config.yaml
dataset: "telescope images of galaxies (Galaxy Zoo DECaLS)"
train_examples: 44167
image_size: 48
epochs: 18.8
Rows from block 2, named by matrix and row number. Each number is 128 + 32 x the weight over the matrix's rms, rounded and kept within 0 to 255. All counts start at 0.
# convs0: reduce pointwise conv (model.blocks.2.convs.0.weight, 128x256x1x1), inputs 0-63
convs0.8 [127 152 112 112 175 122 118  87 186  73 120 138 133 162 190 159 160 112 139 128  98 142  79 116 170 149  52 132 181 145 172 188 103 152 129 113 178 148  98 142 104 147 174 121 147 134  78 141 133 113 140  70 125 128 138 100 109 126 136 165 136 156 128 114]
convs0.9 [ 87 106  84 169 122 102 125  74 155 131 144 119 145 109  96 124 154 127 148 107  99 195 106 104 127 255  85  59 112  79 163  90 111 121 113 144 156 105 131  97 123  60 150 114 128 129 163 114  80 119 134 114 124 154 121 147 137 147  90  99 176 148 105 132]
convs0.10 [149 164 203 173 152 184 135 106 160 146 135 133 145 122 119 132 111 190 144 166 100 125 101 115  89 147 127 119 122  86 118 121 169 103 128 136 137 154 152 120 170 115 128 165  97 158 140 130 122 161 122 132 116  99 149  96  99 118 106 122 139 146 133 148]
convs0.11 [ 91 175 105 100 146 109 142 125 182  88 108 157  77 138 149 115  94 105 134 112 108 111 134 126 114 158  92 117 146 180 102  83 135 101 119 127 120 191 133 104 116 165 123 125 162 112 108 112 128 130 119 122  78 166 112 143 107 140 147  92 122 176 130 167]
convs0.12 [ 90 203 120 164 149  98 127 128 102 131 150 168 109 139 132 176 155  85 131 184 109 118 101 110 126 120  97 149 168 146 149 101 141 123 132 124  82 127 102 149 100  69 144 156 196  95 147 110 107 196 108 156 131 119 126 102 182  61 145 122 110 108 169 151]
convs0.13 [118 140 120  58 105 158 145 124 126 135 115 133 124  98 123 151  84  58 143  92 131 157 134 130 151  69 118 143 114 151 101 155 131 113  96 161 150 134 135 168 159  89 114 137  93 125 119 103 158 110 164 140 147 173  74 104 123 151  88 134 165  98  67 200]
convs0.14 [ 86  96 115 171 112 166 118 127  88 163 121 146  88 157 156 145 120 144  97  98  64 124 130 101 133 156 137 116 111 136  97 193 100 196 136 173 137 130 133 157  78 144 125  81 110 103 146 113 169 155 170  88 111 123 166 113  95 186 108 126 134 159 154  79]
convs0.15 [100 135 108 117 126 108  62 125 108 199 144 137 119 168  95 105  86 244 149 140 130 110 160  86 123 122  84 108  69  56  95 105 160 166  96 188 147 135 117 224  98 125 110 150 136 113 180 140 124 119 167  94  94 124  88 133 108 190 111 179 144  83 117 113]
convs0.16 [ 96 150 134 124  98 144 236 142  83 153 141  96  96  86 114 142 140  89 160 155 124 145 141  74  89  83 149 152 150 104 111  42 164  54 156 111 155 176 107 132 182  95 110 133 113  54 171 119 111 148 104  99 120 100 125 137  66  73  97 135 152 105 102 185]
convs0.17 [100  90 141 173 111 139  99 103 126  83 101 166 136 114 131 119 117 125  94 136 100 119 109 131 185 127 102 110 140 173  91  52 124 134 166 108 131 134 123 135 129 132 111 129 169 155  68 175 144 141 163 171 144 127 182 104  92 144 107 115 101  99 178 137]
convs0.18 [103 145 172 159  73  65  96 146 196 153 116 121  91 155 126  75 165 146 123  93 149 110 116 121 115  72 107 103  72 119 147 130 104 114 144 138  98 125 198 154 123 121 125 129  75 131 138 154 130 115 179 131  78 126 176 132 160 129 146 135 114 155 108 130]
convs0.19 [ 94 103 102 107 123 136 121 131  97 131  72 143  98 179 172  51 142 153  66 162 104 153 131  58 114 119  31 113  45 139 205  87 159 147 128 104 175 108 116  73 131 134 151 142 116  95  55  89 111 116 131 139 116  80 195 117 119 107 166 154 148 122  75 144]
convs0.20 [ 96 179 163 127 147 106 102 140 136 102 116  95  99 177 115 127 143  93  84 112 121 123  69 121 146 111  93 142 144 133 159  92 137 162 154 153 116 135 123 101 149 133 138 135 154  73 114  98 172 172 144 100 126 109 127 143  94  78 183 129 117 105  67 130]
convs0.21 [ 98 152  70 110 130 115 146  94 143 172  81  81 102  86 158 122 120 164 180  87  44  96 135 163 125  98 198 157 126 104 163  67 107 145 129 104 208  85 131 164 159 221 143 173 111 162 119 194 151 143 107 121 153  78 110 109  67 123 134 150 114 199 101 131]
convs0.22 [211 152 193 148  92 171 113 187 129  87  94 107 134 114 101 204  68 122 145 125  91  98 175 156 127 149  98 195 124 128 200 142 104  89 139 112 148 147 180 207 115 123 138 153 109 142 166  63 150 142 201 129 153  96 112 185 127  77 151  90  83 115  71 115]
convs0.23 [ 70 104 108 155 116 137 113  94 111 137  92 118 169 147 182 155  76 129 219 155 158 131 175 133 161 128 133 156  98 144  89 110 136 144 158 159  81 183 154 145 140 114 133  92 162 164 170 110 159 133 146  83 150 170 159  95 103  85 105 153 171 146 157 138]
convs0.24 [136 152 127  62 118 144  95 150 193  97 163  96  90  91 156 157 135  99 172 159 173  97  60 181 112 101 132 127 180 116 179 199 125 141 130 160 179 157 155 133  90 107 161 166 124 125 181 139 136 173 142 129  73 121 131 147 133 109 188  72 161 150 177 122]
convs0.25 [131 131 127 163 118 124 153 116 114 167 125  77 175  87  74  77 132  96 134 160 115 165 102 107 151 191 121 122 147  83 103  84 175 109 155 132  93 153 129 104 160 117 120 156 185 154 144 139 141 202 149 137 176  91 119 127 123 105  84 128 134  97 126 118]
convs0.26 [135  88 130 114 154 179 151 118 104 188 133 127 184 167 179 174 171 112 107 128 134 125 158  87 140 109 156  82  78 123  56 180 189 106 108 137  83  83  86 125 144 203  77  93  92 156 149 117  89 156  76 113 147 193 147 188  60 100 144 175 108 152  71 126]
convs0.27 [ 93 113  84  88 206 145 164  71 146 129 149  77 137 182 129 111 141  87 126  93 169  97 160 245  91  94 130 209 130 115 128  38 109 208  61 168 136 117 163 142  99 112 144  96 139 124 118 103 183 121 123  99 120  99 194 146 102 169 161 136 155 122 143 127]
convs0.28 [136  92 127 107 129 133 127  97 101 108 137 124  98 105 117  82 169 150 117 160 135 111 133  81 140 110 140 219 150 185 111 149 142 161 126 100 149 176  78 106 118 102 139 110 119 143  83 190 123 117 121 158  15 129 111 120 138  71 145  91 143  87  92 147]
convs0.29 [127 108 117  60 105 139 101  67 152 142  90 132 103  90 174 119  74 153 135 115 100 146 127 147 158 126  64 144 190 155 168 119 146 127 149  98 111 147  82 187 127 129  76 163 167 133 151 128 113 130 127 133 118 111 154  76 138 133 159 201  96 126 114  91]
convs0.30 [ 96 155 111 108 111  80 106 170 139 158 124 151 133 104 157 130 130  75 146 160 147 122 128 107 116 101  81  83 134  96 165  77 101 170 113 153  42 156 148  47 109 123 210 172  65 145 107  81 148 119  81 148  85  60 173  96 198  83 157 168 149 151  76 160]
convs0.31 [ 99 153 139 145 139 179 125 152  59 185 165 135 113  54 138 141  90 181 132 100 102 136 116  60  42 146 201 112 117  94  74 144  75 127 172 112 105 108 117 154 131  94 103 134 121 165 159 126 134 173 146 138 158 116 150 158 110  93 166 137 155 145 112 149]
convs0.32 [174 120 119 155 135 176 168 102 137  93 216  88 132  86 163 140  96 114 111 203 154  85 103 132 122  87 105 151 143 106 160 141  70 106 120 123 146  74 137  90 103 188 131 124 164  75 144 116 151 119 154 100 106 114 128 115  95 105 153 140 118 122 111 100]
convs0.33 [ 99  99 118  91 223 153 177 141 112 146 129 137 116 125 145 137 119 152 101  76 117 128 186  90 149 108 140 179  90 137 118  73 104  97 136 112 189 141 174 128 189 160 111 111 127 188 108 135 120 139  95 102 127 154 137  95 102 101  92 150 165 105 116  54]
convs0.34 [124 128 120 120  75  99 158 117 105 142 105 132  71 120 146  92 118 121 197  93 153  60  61  92 100 178 192 112 114 121 171 127 105 146 103 152 185 115  72 166 136  90  68 132 105 113 162 185 139 151 184 135  83 127 130 174  84 152 108 104  99  77 156  78]
convs0.35 [137 145 149 173 110 102 111 143 136 125 173 129 143  79  99 139 105 128 139 105 147 154 180 131 142 144 109 149 148 126 130 154 168  96 112 127 152 163  74 143 164  91 130 147 155 111 136 164 140  73 156 147 135 138 144 134  82 138  97 106 156 142 132 114]
convs0.36 [200 110  97  97 112 214 116 140 152  86 189 140 174 143 159 193 106 118 168 139 161 135 172 169 111 147  82 150  88 116 181 139 100 245 125 145 122 138  95 144 130 111  97  99 137  63 136 119 178 159 118 115 115 119 139 128 169 134 166 141  94 189 134 146]
convs0.37 [145  87 136 103 162  79 166  90 124 110  89  99 153 103  67 130 105  86 100  84 135 160 137 171 142 128 150 169  75 137 124 102  11 148 131 160 127 151 128 122 139 117  99 132 131 128 143 116 143 168  98 118 138  97  97 110 150 123 153 149 119 107  95 107]
convs0.38 [140 136 126 119 100 131  76 148 100 142 126 119  57 118 171 146 106 175  92 149 133 133 125  95 121 123 221 106 118 132 136 164  98 190 155 129 123 174 165 122 115 154 182 106 156 119  99 152  86  83 170 152 100 111  97 126 140  88 117 114 102  89 116 161]
convs0.39 [136 101 148 116 111 132 113 155 110 132 175 116  90 114  85 160 126  91 134 127  85 133 113 142  96 192 144 128  88  86 141 117 143 144  87 165 108 108 110 106 139 161 150 165 136 101 102 110 139 102 171 146 162 130 113 145  51 121 133 121 125 129 150 115]
convs0.40 [107 101 105 150 173 122  85 125 127 110 132 116 121 129 177 150 149 108 150  87  93 140 161 144 101 154 117 135 150  96 129  95 159  76 113  78 127  97 115 116 169 159 117 121 149 127 114 147  99  97 199 127 117 114 123 156 115 135 111 164  62 110 106 131]
convs0.41 [146 101  80 115 130  99  68 148 121 131 109 162 125  89  99 115 146 143 147  78 182 134 147  90  75  93  61 133  90 132 190 117 149 105 135  76  97 136 116 126 167 154 202 104 204 115 101 192 105 141 212 124 102 106 107 134 169 152  94 127 159  91 161 154]
convs0.42 [142 146 148 101 171 166 137 186 136  89 177 105 177  83 138 124 147  85 146 114 192 115  93 178 141 153 123 120 143 104 130 163  82 116 167 179 158 101 145 133 110 119 118 117 181 121 128 105 176 138 119 132 138  72  78 124 100 123 160 167 131  59 159  67]
convs0.43 [152 235  92 156  88 130 112 109  97 161 112 104 177 119 131 100  98  77 141 124 107 126 132 120  68 144 110 128 182 156 173 124  87 124 156 162 150 110  61 135 125 107 146 143 132 141  91 181 152 115 187 188 162 142 127 127 119 118 171 110 151  79  69 112]
convs0.44 [135  91 132 158 110 132 191  96 103 135 151 151 101 196 114 135 164  96 109 149 175 108 119 119  70  93  81 103 109  90 127  60 100 185 156  99 106 139 121 142 175 138 102 103 209  81 160 141 127  91 149 109  74  96 145 157 100 179 107 102 114 128 147 118]
convs0.45 [142  79 133 149  82 133 159 156 123 115 119 131 116 122 171 113 123 173  97 178 103 138  84 123 137 112  43 218 119 176  91 126 101  74  99 106 192 194 111  82  86 159 148 118 118 126  88 184 120 132  41 160 130 106 124 166 103 157 157  43  93 114 156 116]
convs0.46 [105 166 133 156 108 154 103  88 136 182 133 131 116 152 120  85 117 130 150  75 120 119 124 103 153 137 165 116 132  78 161 123  93 138 118 131 103 132 119 175 126 141 171 153  96 165  86 154 170 148 116 195 134 114 120 147 170 118  99 134 118  86 142 107]
convs0.47 [ 91 135  91 159 124 165 141 104 141 157  82  99 117 137 145 148 110 126 100  96 152 172 109  86 175 141 109 101 151 112 112  94  91 115 115 132 103  66 138  88  83 134 106 160 159 170  97 161 117 122  90 115 118 175 107 168 126 125 143 110 158  92 167  99]
convs0.48 [138  98 145 123  77 142 115  48 101 121 129 187 134 138 109  72 129 135 108 117  98 143 148  46 127  96  74 152  95 106 181 110 108 107 154 145 113 116  74 163 147 180 102  56 143 163 104 193 194 154 107 131 153 117 197 115 140 171 107 146  88 193  91 102]
convs0.49 [104 179 152 115  93 116  95  87 121 146 168 154 112 134 110 105 122 131 102 143 137 184 111  79 160 189 126 150 183 142  99 113 104 165 162 129 105  87 111 123 140  99 141 157  50 192 107 144  84  96 122 178  96 129  99 135 103 123 125  63 133  94 146 102]
convs0.50 [132 135 140 169  92 127 110 218 118 140 116 119 145 116 133 201 131  79 184 130 149 165 132 123 129 205  77 146 109 152 156  87 120 155 124 138 137 162 177 141 116 166 107 157 105  96 136 120  54  74 162 157 197  76  88 131 145 164 160 122  56 127  83  85]
convs0.51 [148 170 142 125 146 110 129  98 111 106  82 144 128 151 167 150 119 164 110 168 135 127 156 135 145  89  87 104  90  67 153 123 102 136 102 151  90 118 121 112 169 120 162 122 139  64 168  94 142 105 157 135 111  75 108  73 105 114  95 117 168 183 126  86]
convs0.52 [118 122 133 145 126 143 184 117 116 178 142 100 138 138 133  98 102 176 130 145 176 163 128 120 110 102 135  93 132 167 126 127 155 122 162 122 110  98 149 112 121 118 106 153 135 183 132 183 147 118 134 109 106 111 126 143  91 131 129  64 102 122 112 103]
convs0.53 [148 132 154 108 159 155  70 137 184 128  92 102 133 178 129 141  80 124 153  88 144 110 170 150 109 151 167 168 112 125 217 118 137 110 123 104 165 138 167 146 139 121 121 151 148 113 150 219 186 191 127 131 156 157  85 188 173 137 150 127 115  96 145 135]
convs0.54 [ 97  99  87 113 146  44 149 132 130  51 106 129 164 161  63 103 126  82 134  92 113 119  66 165  53 161  79 119 153 101 122 103 140  96 139 145  74 129 102 135 131 104  28 104 155 135 162 120 140 122 111 111 188 119 110 126 139 157 144 109 128 156  72  67]
convs0.55 [ 87 127 129 115  93 124 102 118 149 120 157 115 133 156 139 111 134 107  99 153 128  88 118 146 120 129 102 138  99 106  93 153  89 196  71  92  66 116 128 174  96  52 126 101 118 103  91 131 100 161  63 106 132 152 108 138  40 203 123 106 146 131 137 188]
convs0.56 [115  68 159 128 163 133 110 236 133 130 137 137 152 174 164 208 182 144 151 102  86 131 104  69  97 123 110 119 111  67 115 173  77 114  79 190 137 111 145 123 191 113 117 117 125 138 158 123 139  68 157 108 155  95  71 168 118 154  81  89  71 163 111 139]
convs0.57 [109 128  98  66 109 175  36 141  72 154 138 184 112 190 165 129  98 185 136 115 174 157 103  94  95  85  99 163  90 130 122 180 180 103 130 134 117  86 127 131 179  75 219 155  83 122 153 134 144 150 255 158 151  44 124 112 127 142 118 134  90 122 131 145]
convs0.58 [129 126 192 153 155 141  70 113  96 128 158  94 107 170  57 111 142 160 109  78 151 106 104 107 127 165 144 119 100  81 139 122 150 153 121  88 134  52 129  70 133 126 128 194 155 132 128 140  87 174 125 110  67 121  94 121 124 111  93 121 156 146 136 108]
convs0.59 [137 120 120 135 105 166 196 104 141 168 119 106 119 139 115 125 114 127  93 169 166 121 129  97 151 161 104 151 168  91 138 155  95 104 115 144 147 159 107  95 120 145  79 118 192 121 170 156 138  81 135 125 111 115 130  89 120  83 126 122  90  79 156 140]
convs0.60 [145 107 100  96 148 167 143 108 119 158 114 138 120 166  88 153 162 190 155 112 121 145 117 169 136 130 109 195 110  81  98 122 238 108 164 160 155 124 136 149 128 130 150  85 105 140 125  97 139 144  96 120 155  92 122 154 107 146 136 136 118 118 138  35]
convs0.61 [171 106 112 115 112 139 106  90 107 136 121 112  91 133  98  95 139 131 113 121 140  99  94 145 103 152 113 221 164 123 118  87 165 149 189 101 120 181 132 138  63 158 123 156 138  95 125 113 129 140  95 131 199  93 113 152 135  82 149 147 124 133 128 140]
convs0.62 [135  91 123 144  84  85 150 112  76 201 135 133 156 138 113 120 130 141 150 133 147 117 108 147 113 128  38  73 114 115 107 155 201 136 119  91  97 107 128 120 120  87  44  60 107 149 115 177 149 131 105 100 100 127 101 151 167 199 145 171 113 106  93 123]
convs0.63 [107 124 157 104 158 168 122  83 130 130 171 118 160 166 132 141 128 133 146 135 176 163 121 100 125 170 116 126 106  64 143 147 196 171  89 113 143 112 136 116 171 155 170  69 134 114 114  94 138 136 107  88 112 153 176  96 110 122 154 152 154 135 102 115]
convs0.64 [159  65 153 111 163 117 121 189 100 139 124  70 134 127 135 143 132 134 133 152 128 155 120 133  98 126  65 119 125 182 121  81 140 153 103 111  84  94  96 138 105 144  84 113 111  82 179 121 116 106  79 168  91 114 134 117 183  95 191 168 133 120 131 103]
convs0.65 [106 142 136 138 153 212  92 133 132 131 130  95 144 127 169 112 101 147 128 166 169 117 150 168  73 150 117 128  92 116 138 107 128 115  86 133 142  64 123 100 115 155 148 153 110  78 178  96 116 212 127  77  98 157 119 174 107 150 174 133 117 147 104 114]
convs0.66 [ 44 143 122 116 116 200 155 126 152 114  70 149 177 120 149 111 112 199  90 144 180 105 175  95 100 144 216 124 145 135 125 116 138  60 124 154 105 103 202 140 133 132 125 128 136 124 128 120 106 135 181 126 135 211 136 136 128 116  97 155  90 100  75  91]
convs0.67 [139 131 205 142 183 117 180  89 127 121  94  62  91  86 162 130  90 117 150 135 110 107  86 146 121  94  62 130 127 133 135  59 118 107 100 118 163 153 111 168 128  96 135 107 145  90 156 101 129 127 129 120 103 144 118 133  84 120 143 149  98  80 148 117]
convs0.68 [118 165 121 150 193 169 129 104 225 111  93 118 142 139 120  97  90 119 131 156 170  89 110  89 144 207  82 182 147 102 107 140  94  77 114 189  99 215 129 166 138 157 100  74 123 151 135 102 139 143  79 139  69  68  93  81  85  86  87 178 143 108 116 144]
convs0.69 [182  67 125 152 107 104 100 144 139 144  86  82 137 115  71 126 161  90 137  85 132 138 136 160 140 169 116  88 112 147  93 135 122  73 140 123 131  92 130 114  56 151 124 129 147 165  73 102 140 149 138 113 100 150 121 185 115 130 101 149 119 159 142 130]
convs0.70 [125  86 128 141  95 148 103 138  71 128 145 123 124 107 154 117 108 153 130 129 113 133 122 152  97 106  97 116  78 114 142  86 171 154 121 171 158  81 123 151  87 169 122 125 145 148 149 151  92 129 132 138 123 182 119 109  17 170  98 129 188 161 117  23]
convs0.71 [ 89 134 114 113 106 157 137 191 104 128 121  98 142 132 121 108 107 227 172  95  70  73 114  84 105 113 125 123 124 140 125 221 115  83 167  66 113 174 199 130 110 102 132 120 155 124 140 144 149  79 154 144 215 172 191 140 144 176  39 138 128 167 145 151]
convs0.72 [121 112 154 147 119 142 148 125 107 110 128 115 129 102  97  74 144 124 118 144 135 145 104 136 159 134 131 105 112 139 176 125  72 126 170 108 112 121 117 101 119 138  79 100 164 142  95 133 183 107 110 139 100 164 186 108 146  45 135  96 104 135 138  92]
convs0.73 [110 228 105 107  42 121 159 107 213 147 140 123 144 131 143 112 150 134 101 156 105 150 183 125 173 142 130 135 164 127 124 150 120 117  97 139  99 129  98 138 113  71 105  86 130 127  94 117 106  88  96 116 115  75 128 157 189 177 140 185 237 170 119 114]
convs0.74 [125 124 163 140 114  95 175 134 166  97 137 114 158 145 144 154 156 138 161 131 127 143 124 149  63  82  89 108 109 176 161 117 182 144 202 117 143 113 119 139 141 132 146 188 100 127  48  85  79  80 124  93 170  97  46 133 112 169 164 112 114 102 116  80]
convs0.75 [184 132 131 133 104 130  90 194 130 151 235  98 135 134 166 153 131 120 108 144 152 154 137 112 121 130 121 109 101 114 121 105 117 106  97 182 118 113  84 135 169 137 130 129 115 158 126 132 102 129 113 229 114  90  70  95 115 103 179 125  95  95 128 124]
convs0.76 [132 159 159 123 128  59 129 151 109 130  93 148 109 104 122 138 122 172 120 124 179 159 174 156 174 121 155 124 112 105 141 111 133 117  98 165 162  93 136  82 122  95 115 129 103  68 165 172 121 188 146 155 141 150 118 166 110  91 139 140 141 136 151 126]
convs0.77 [125 139 167 197 116 130 134 165 199 168 133 112 118 147 118 139 128 138 127  69 116  99 124  98  91 132 131 100 120 103 216 130 178 127  84 152 102 128  83 207 119 131 100 138 147  97  92 119  88 124 144 116 118 114 159  83  70 143 131 147 109  93 149 178]
convs0.78 [ 81 123 132 108 156 140 151 195 142 153 159  97 122 167 147 156 109 139 173  96  87 116 114  95 112 122 114 126 123 152 145 165 105 159  76 164 116 148 101  94 193 126 117 140 103 112 149 167  75 200 134 163 145 170 170 141 125 103 116 113  92 174  81 128]
convs0.79 [187 132 117  95 231 159 154 152 185  96 152 104 182 112 128 141 133  85 197 141 108 118 131 188 125 154 205 139  88 137 103 144 118 205  89  77 109 125 232 165 140  57  98  88 150 127 111  95 208  88 198 154  99 149  92  78  96 137 100 112 189 157 153 116]
convs0.80 [130 163 103  61 142  90 174 126 136  91 163 114  65 175 133  81 152 127 198 146 116  92 128 138 166 183 165 152 114  76 117 120 126 174 149 116  91 129 124  58  95 113 166 151 139 100  77 123 172  63  63 177 143  42 104 181 102 157 144 104 126  83 136 145]
convs0.81 [106 122 194 139 106 102  95 143 135  86 135 112 157 188 142 194 102 159 142 127 101 138 186 101  34  86 110 130 107 144 152 117 154 125 120 140 135  89  82 170 143  94 225 115 152 111 120 106  92 137 148 132 115 115  97 131 118 170 109  94 106 146 107  71]
convs0.82 [126 111 104  95 165 162 114 189  78 154 113 162 185 146 157 191 173 147 181 113 165 120 123  67 167 157 175 123 171  81 147 100 133 140 133 170 113 139 156 208 142 173 151 108  68 158  81  81 172 184 114 149 167 150  81 147 126 138 102 141 115  94 174  80]
convs0.83 [107 105 149 136  60  88 120  95 121  81  78 139 132  90 132  88 103 164 146 137 132 132 112 120 113 126  78 132 223  70 115 141 143 168 121 190 139 103  63 110 111  76 117 160 154  86  85 138 117 187 101 125 108 101 106  98 100 121 123 122 121  59 121 155]
convs0.84 [104 167  87 148  93 160 151 124  90 176 109 132 108 155 134 119 156 141 150 115 149 138 119 115  81 141  56 104  72 184  77 103  89 106 120 126 123 166 116 122 149 107 126 107 148 121 134 156 146 145  89  84 167 118 185 160 118 136 139 134  63 115  79 103]
convs0.85 [110  92 126 136 119  97  97 165 159 166 109  92 124 118 178 126 174  93 119  86 112  74  88 120 156 145 137 150 139 142 142 175 163 205 133 140 130 137 185 108 125 127 138 116 120  89 118  61  57 200 234 130 145 203 123 175  98 168  98  69 119  98 104  82]
convs0.86 [133 112 141 126 141  94 103 115 124 129 140 169 133  98  76 173 159 178 117 103 120 131 111 132 166 112 101 181  92 135 112 126 101 145 121 132 166  93 159 175  64 110 183 138  93  75 116 159 112 133 167 136  99  76 114 161 152 185 160  71  94  66  97 108]
convs0.87 [105  92  79  89  99 133 126 126 155 107 113 105 132 139 148 153 106 200 122 127 129  47 120 156 162 157 111 105 147 109 169 118 148  54 146 174 125  95  90 127 119 112  92 129 103 132 147 132 157 169 180 102 121 100 125 110 131 176 132 107 158 164 122 214]
convs0.88 [139  74 137 138 138 155 153 127 155 115 145  82 171 149  81 105 144  69  75 144  97  72 161 139 132 108 148 111 114 125 113 114 115 157 172  92 103 127 175  95 137 170 114  78 148 121 142  74 111 135 116  88 114 132 154 154  90 159 114  92 120  74 162 134]
convs0.89 [118 113 132 125  63 137  95  72 164 107 135 120  73  71 128 145 140 111 180 114  85  93  99 172 132 118 140 145 130 110 153 144 122  83 117 135 122 100 124 227 177 186  87 117 126 133 134 170 169  87 111 151  65 115 146 141  86 146 120 147 120  89 173 133]
convs0.90 [116  65 142 114 134 123 205 125 113 103 119 124 148 136 103  64 200 163 142 140 186 141 161 149 190 144 216 149 142  97 101 128 150 177 152 166 106 146 184 127  88 169 175 124 142 122 104  85 138 143  94 132 139 122  92 170 159 197 138 188 254 132 106  67]
convs0.91 [132 124 115 138 123 103 125  95 142 131 164 125 138 166 179  90 123  97 108  93 186 108 170 152 101 110 152 120 144 107 132 122 139 141 137 111 130 164 137 137 114 116  90 117 150 105 138  94 181  67 133 111 144 138  93  83 104 171 114 125 144 104 101 130]
convs0.92 [100  65 141  81  77 118 155 108  97 207 137 121 137 125 167 115 150 117 125 181 149 136 130 131  70  82  84  73 133 104 126 134 190  83 148  99  93 141  73 146 116 120 144 135 111 114 132 161 128 145 109 110 133 158 159 155  74 181 133 147 109 182 126 160]
convs0.93 [159 111  65 117 151 117  78 172 140  95 159 145 140 150 119 172 176  97 159 146 176 110 166 146 125 131 142 107  90 139 130 147 138 231 134 124 151 143 120 112 121 124 108 139 147 114 160 140 160 175 169 103 161 163 184 123  81 116 150 125 119 135 135  83]
convs0.94 [136  99 137 165 152 144 144  82 116 108 158 144 130 152 169 108  60 148  77 158  95 127 124 116  57  67  87  93 165 171  98 110 115 118 116  89  79 109  88  74 166 137 120 116 134 104 116 128 145 147 117 135 115  90 119 116  94 118  89 126 153  67 150 120]
convs0.95 [147 114 118 175 139  77 133 100 131 108  72  94  83 126 134  83 159  96  78  73  87 175 111 107 117  90 108  98 125  84 121 134 124 165 129 159 107 210 129  90 100 113 111 108  98 128 105 104 152 129  88 100  78 147 101 135 135 126 121 120 117 102 109  97]
convs0.96 [114  74 103 138 150 144 163 129  63 149 187  87 128 108 217 108  90 160 115 124 100 101  85 121  76  99 158 156 153  98 137  70 126 170 110 161 192  93 102 111 146 151 118 131 129  75 107 156 115 135 166 173 120 152 135 152  93 140 132 121 197 186 139 100]
convs0.97 [135 159 161 126  66 111 124 140  95 159  94 192 133 107 191  78  92  98 129 175 158 120 110 154 172 152 120 161 189  92 160  74  84 127 122 132  76  81 175 102  88  87 189 140 130 141 186  80 175  85 134 106 149  77 121 159  92  99 128 140  95 119 140 148]
convs0.98 [182 165  70  88 149 127 117 101 155 103 182 104 157 149 215 106 139 105 175 149 113 140 140 151 133 138 110  93 131 159  99 160 131 180  80 158 109 117 113 144 125 131 123  79 124 168 163 208  61 115 109 135 136  80  93 137 120 136 229 126 121 113 140 154]
convs0.99 [127 144 111  93 134  88  84 130 176 110 112 134  92 120 152 110 131 152  78 138 188 131 115 164 161 155  79  48  82  96 131  82 135  93 132 163 120  95  92 144 162 150 154 103  97 100 149 118 150 107 164 102 109 129 111 117 110 140  93 134 124 162 111 170]
convs0.100 [125 156  83 130 248 117  87 173 121 194 155 141 106 151 156 133  83 104  92 135 121 166 112  89 104 202 139 134  95  97 180 113  91  96 165 113 140 158 131 120 177 131 151 113 109 175  97 139 143  95 100 131 173 103  88 124 142 132 146 120 127 131 102 107]
convs0.101 [132  80 119 126 216 165 165 149  69 143 142 136 150 129 121 166 145  77  83 112 125 145 151  99 139 107 126 135 141  93  91  87 131 120 169 112 112 118 113 126 115  99 122  85  94 137 117 144 118 125  93  90 148  56  84 144  90 132 110 145 202  84 109  79]
convs0.102 [135 127 129 111 114 134 157 137  87 120 147 128 114 161 153 134 133 116 117  98 115  99 147 158 105 114  84 129  74 142 181 116 187 160 104 148 149 106 117 181 185 107 127 199 171  61 132 166 116  71 116 193 132  95  71 134 126 151  77 128 161 134 170  60]
convs0.103 [125  91 138 130  91 116  67 137 167  95 111 105 154 136 130 111  99 104 141 101 161 108 143  94  76 150  85 135 136 205  96 118 145  88  90 114  78 177  96 102 109 158 137 107 104  75 120 151 128 201  87 138 112 123 138 128 129 135 109 132  69 120  62 145]
convs0.104 [146 106 140  95 120 169 168 120 159 129 133 127 113 134 125 199 120  97  85 109 126 136 101 171 126 125 126  93 134 136 170 133 161  61 143 188 139 172 101 172 166 172 135 133 127 139 174 131  89 132 140  59  73 112 131 192 116 131 133 184 127 146 168 122]
convs0.105 [167 136 152 163 163 117 137 121 146 149 161 101 162 121 143  91 168 103 168 194 134  80 102 133 182 134 186  98 131 115  95 115  95 124 144  99  78 111  82  95 183 138  90  59 128  59  86 125 116 151 137 120 103 112 139 126 137  52 112 169  94 156 125  81]
convs0.106 [125 148 112 129 104 112 168  37  93 149 108 116 113 130  96 131 103 134 128 111 124 146  77 129  74  81 166 103 126 100 136 116  98  84 137 144 106 173 125 129  45  85 125 125 104 122 154 176 193 173 105 150 151 112 224 175 146 137 138 114 126 112 186 130]
convs0.107 [103 119 169 134 150 189 122 181  66 100 103 104 145 172 174  75 200 179 190  98 216 112 140 124 169 174  90 145 151 106 130 115 126 137 109 156 163 109 118 137 132 160 129 136 158 164 101  98 165 156  52 151  97 123 122 178 113 164  89  45 135 224  35 169]
convs0.108 [153 117 127  94 134 153 134 130 143 172 114 153 145 110  67 108  94 108 117  86 175 186 151 152 158 156 131 156 131 106 161 170 154 170  85 174 140 134 142 153 114 173  71 113  87 136 126 157 147 139 114 118 167 207 143  82 221  69 139 172 132 125 109 107]
convs0.109 [154  54 102 170 117 120 126 117 163 179 122 101 140 120  78  97 108 124 161 107 125 119 154 107 101 156  93  66 169 132 123 132  65 138 197 139 138 169 114  82 125 140 126 134  82 152 122 145 134 137  92 120 102  72  97  89 141 138 147 145  95 138 160 152]
convs0.110 [111 134 148 117 105 133  95 169  72 142 134  62 155 146  96  83 146 136 111 122 120 147 140 150 148 105  87  80 132 121 110  87 139 122 135 115 106 156  78 106 140 128  30 157 186 128 114 130 129  87  97 164  82 114 130 160  92 152  97 139 150 139 147 100]
convs0.111 [183 179 138 110 146 147 178 130 121 171  69 147 157 130 107 125 142  91  94 128 145 184 119 110  91 148 151  78 108 149 103 179 164 120 141 144 135 138 105 115 125 177 135 175 136 121  99 159  91  91 135 116 141 131  98  87 117 120 139  87  77 188 158 142]
convs0.112 [118 150  85 125  84 141  74  94  94 152 105 118 144 116 138 112 150  89  97 176 191 112  87 190 145 149 157 112 204 107 104 162  92 165 113 137 159 165 128 129 112 144 169 141 122 127 140 141 136 132 105 149 161 108 135 131 168 170  97  79 140 170 127 100]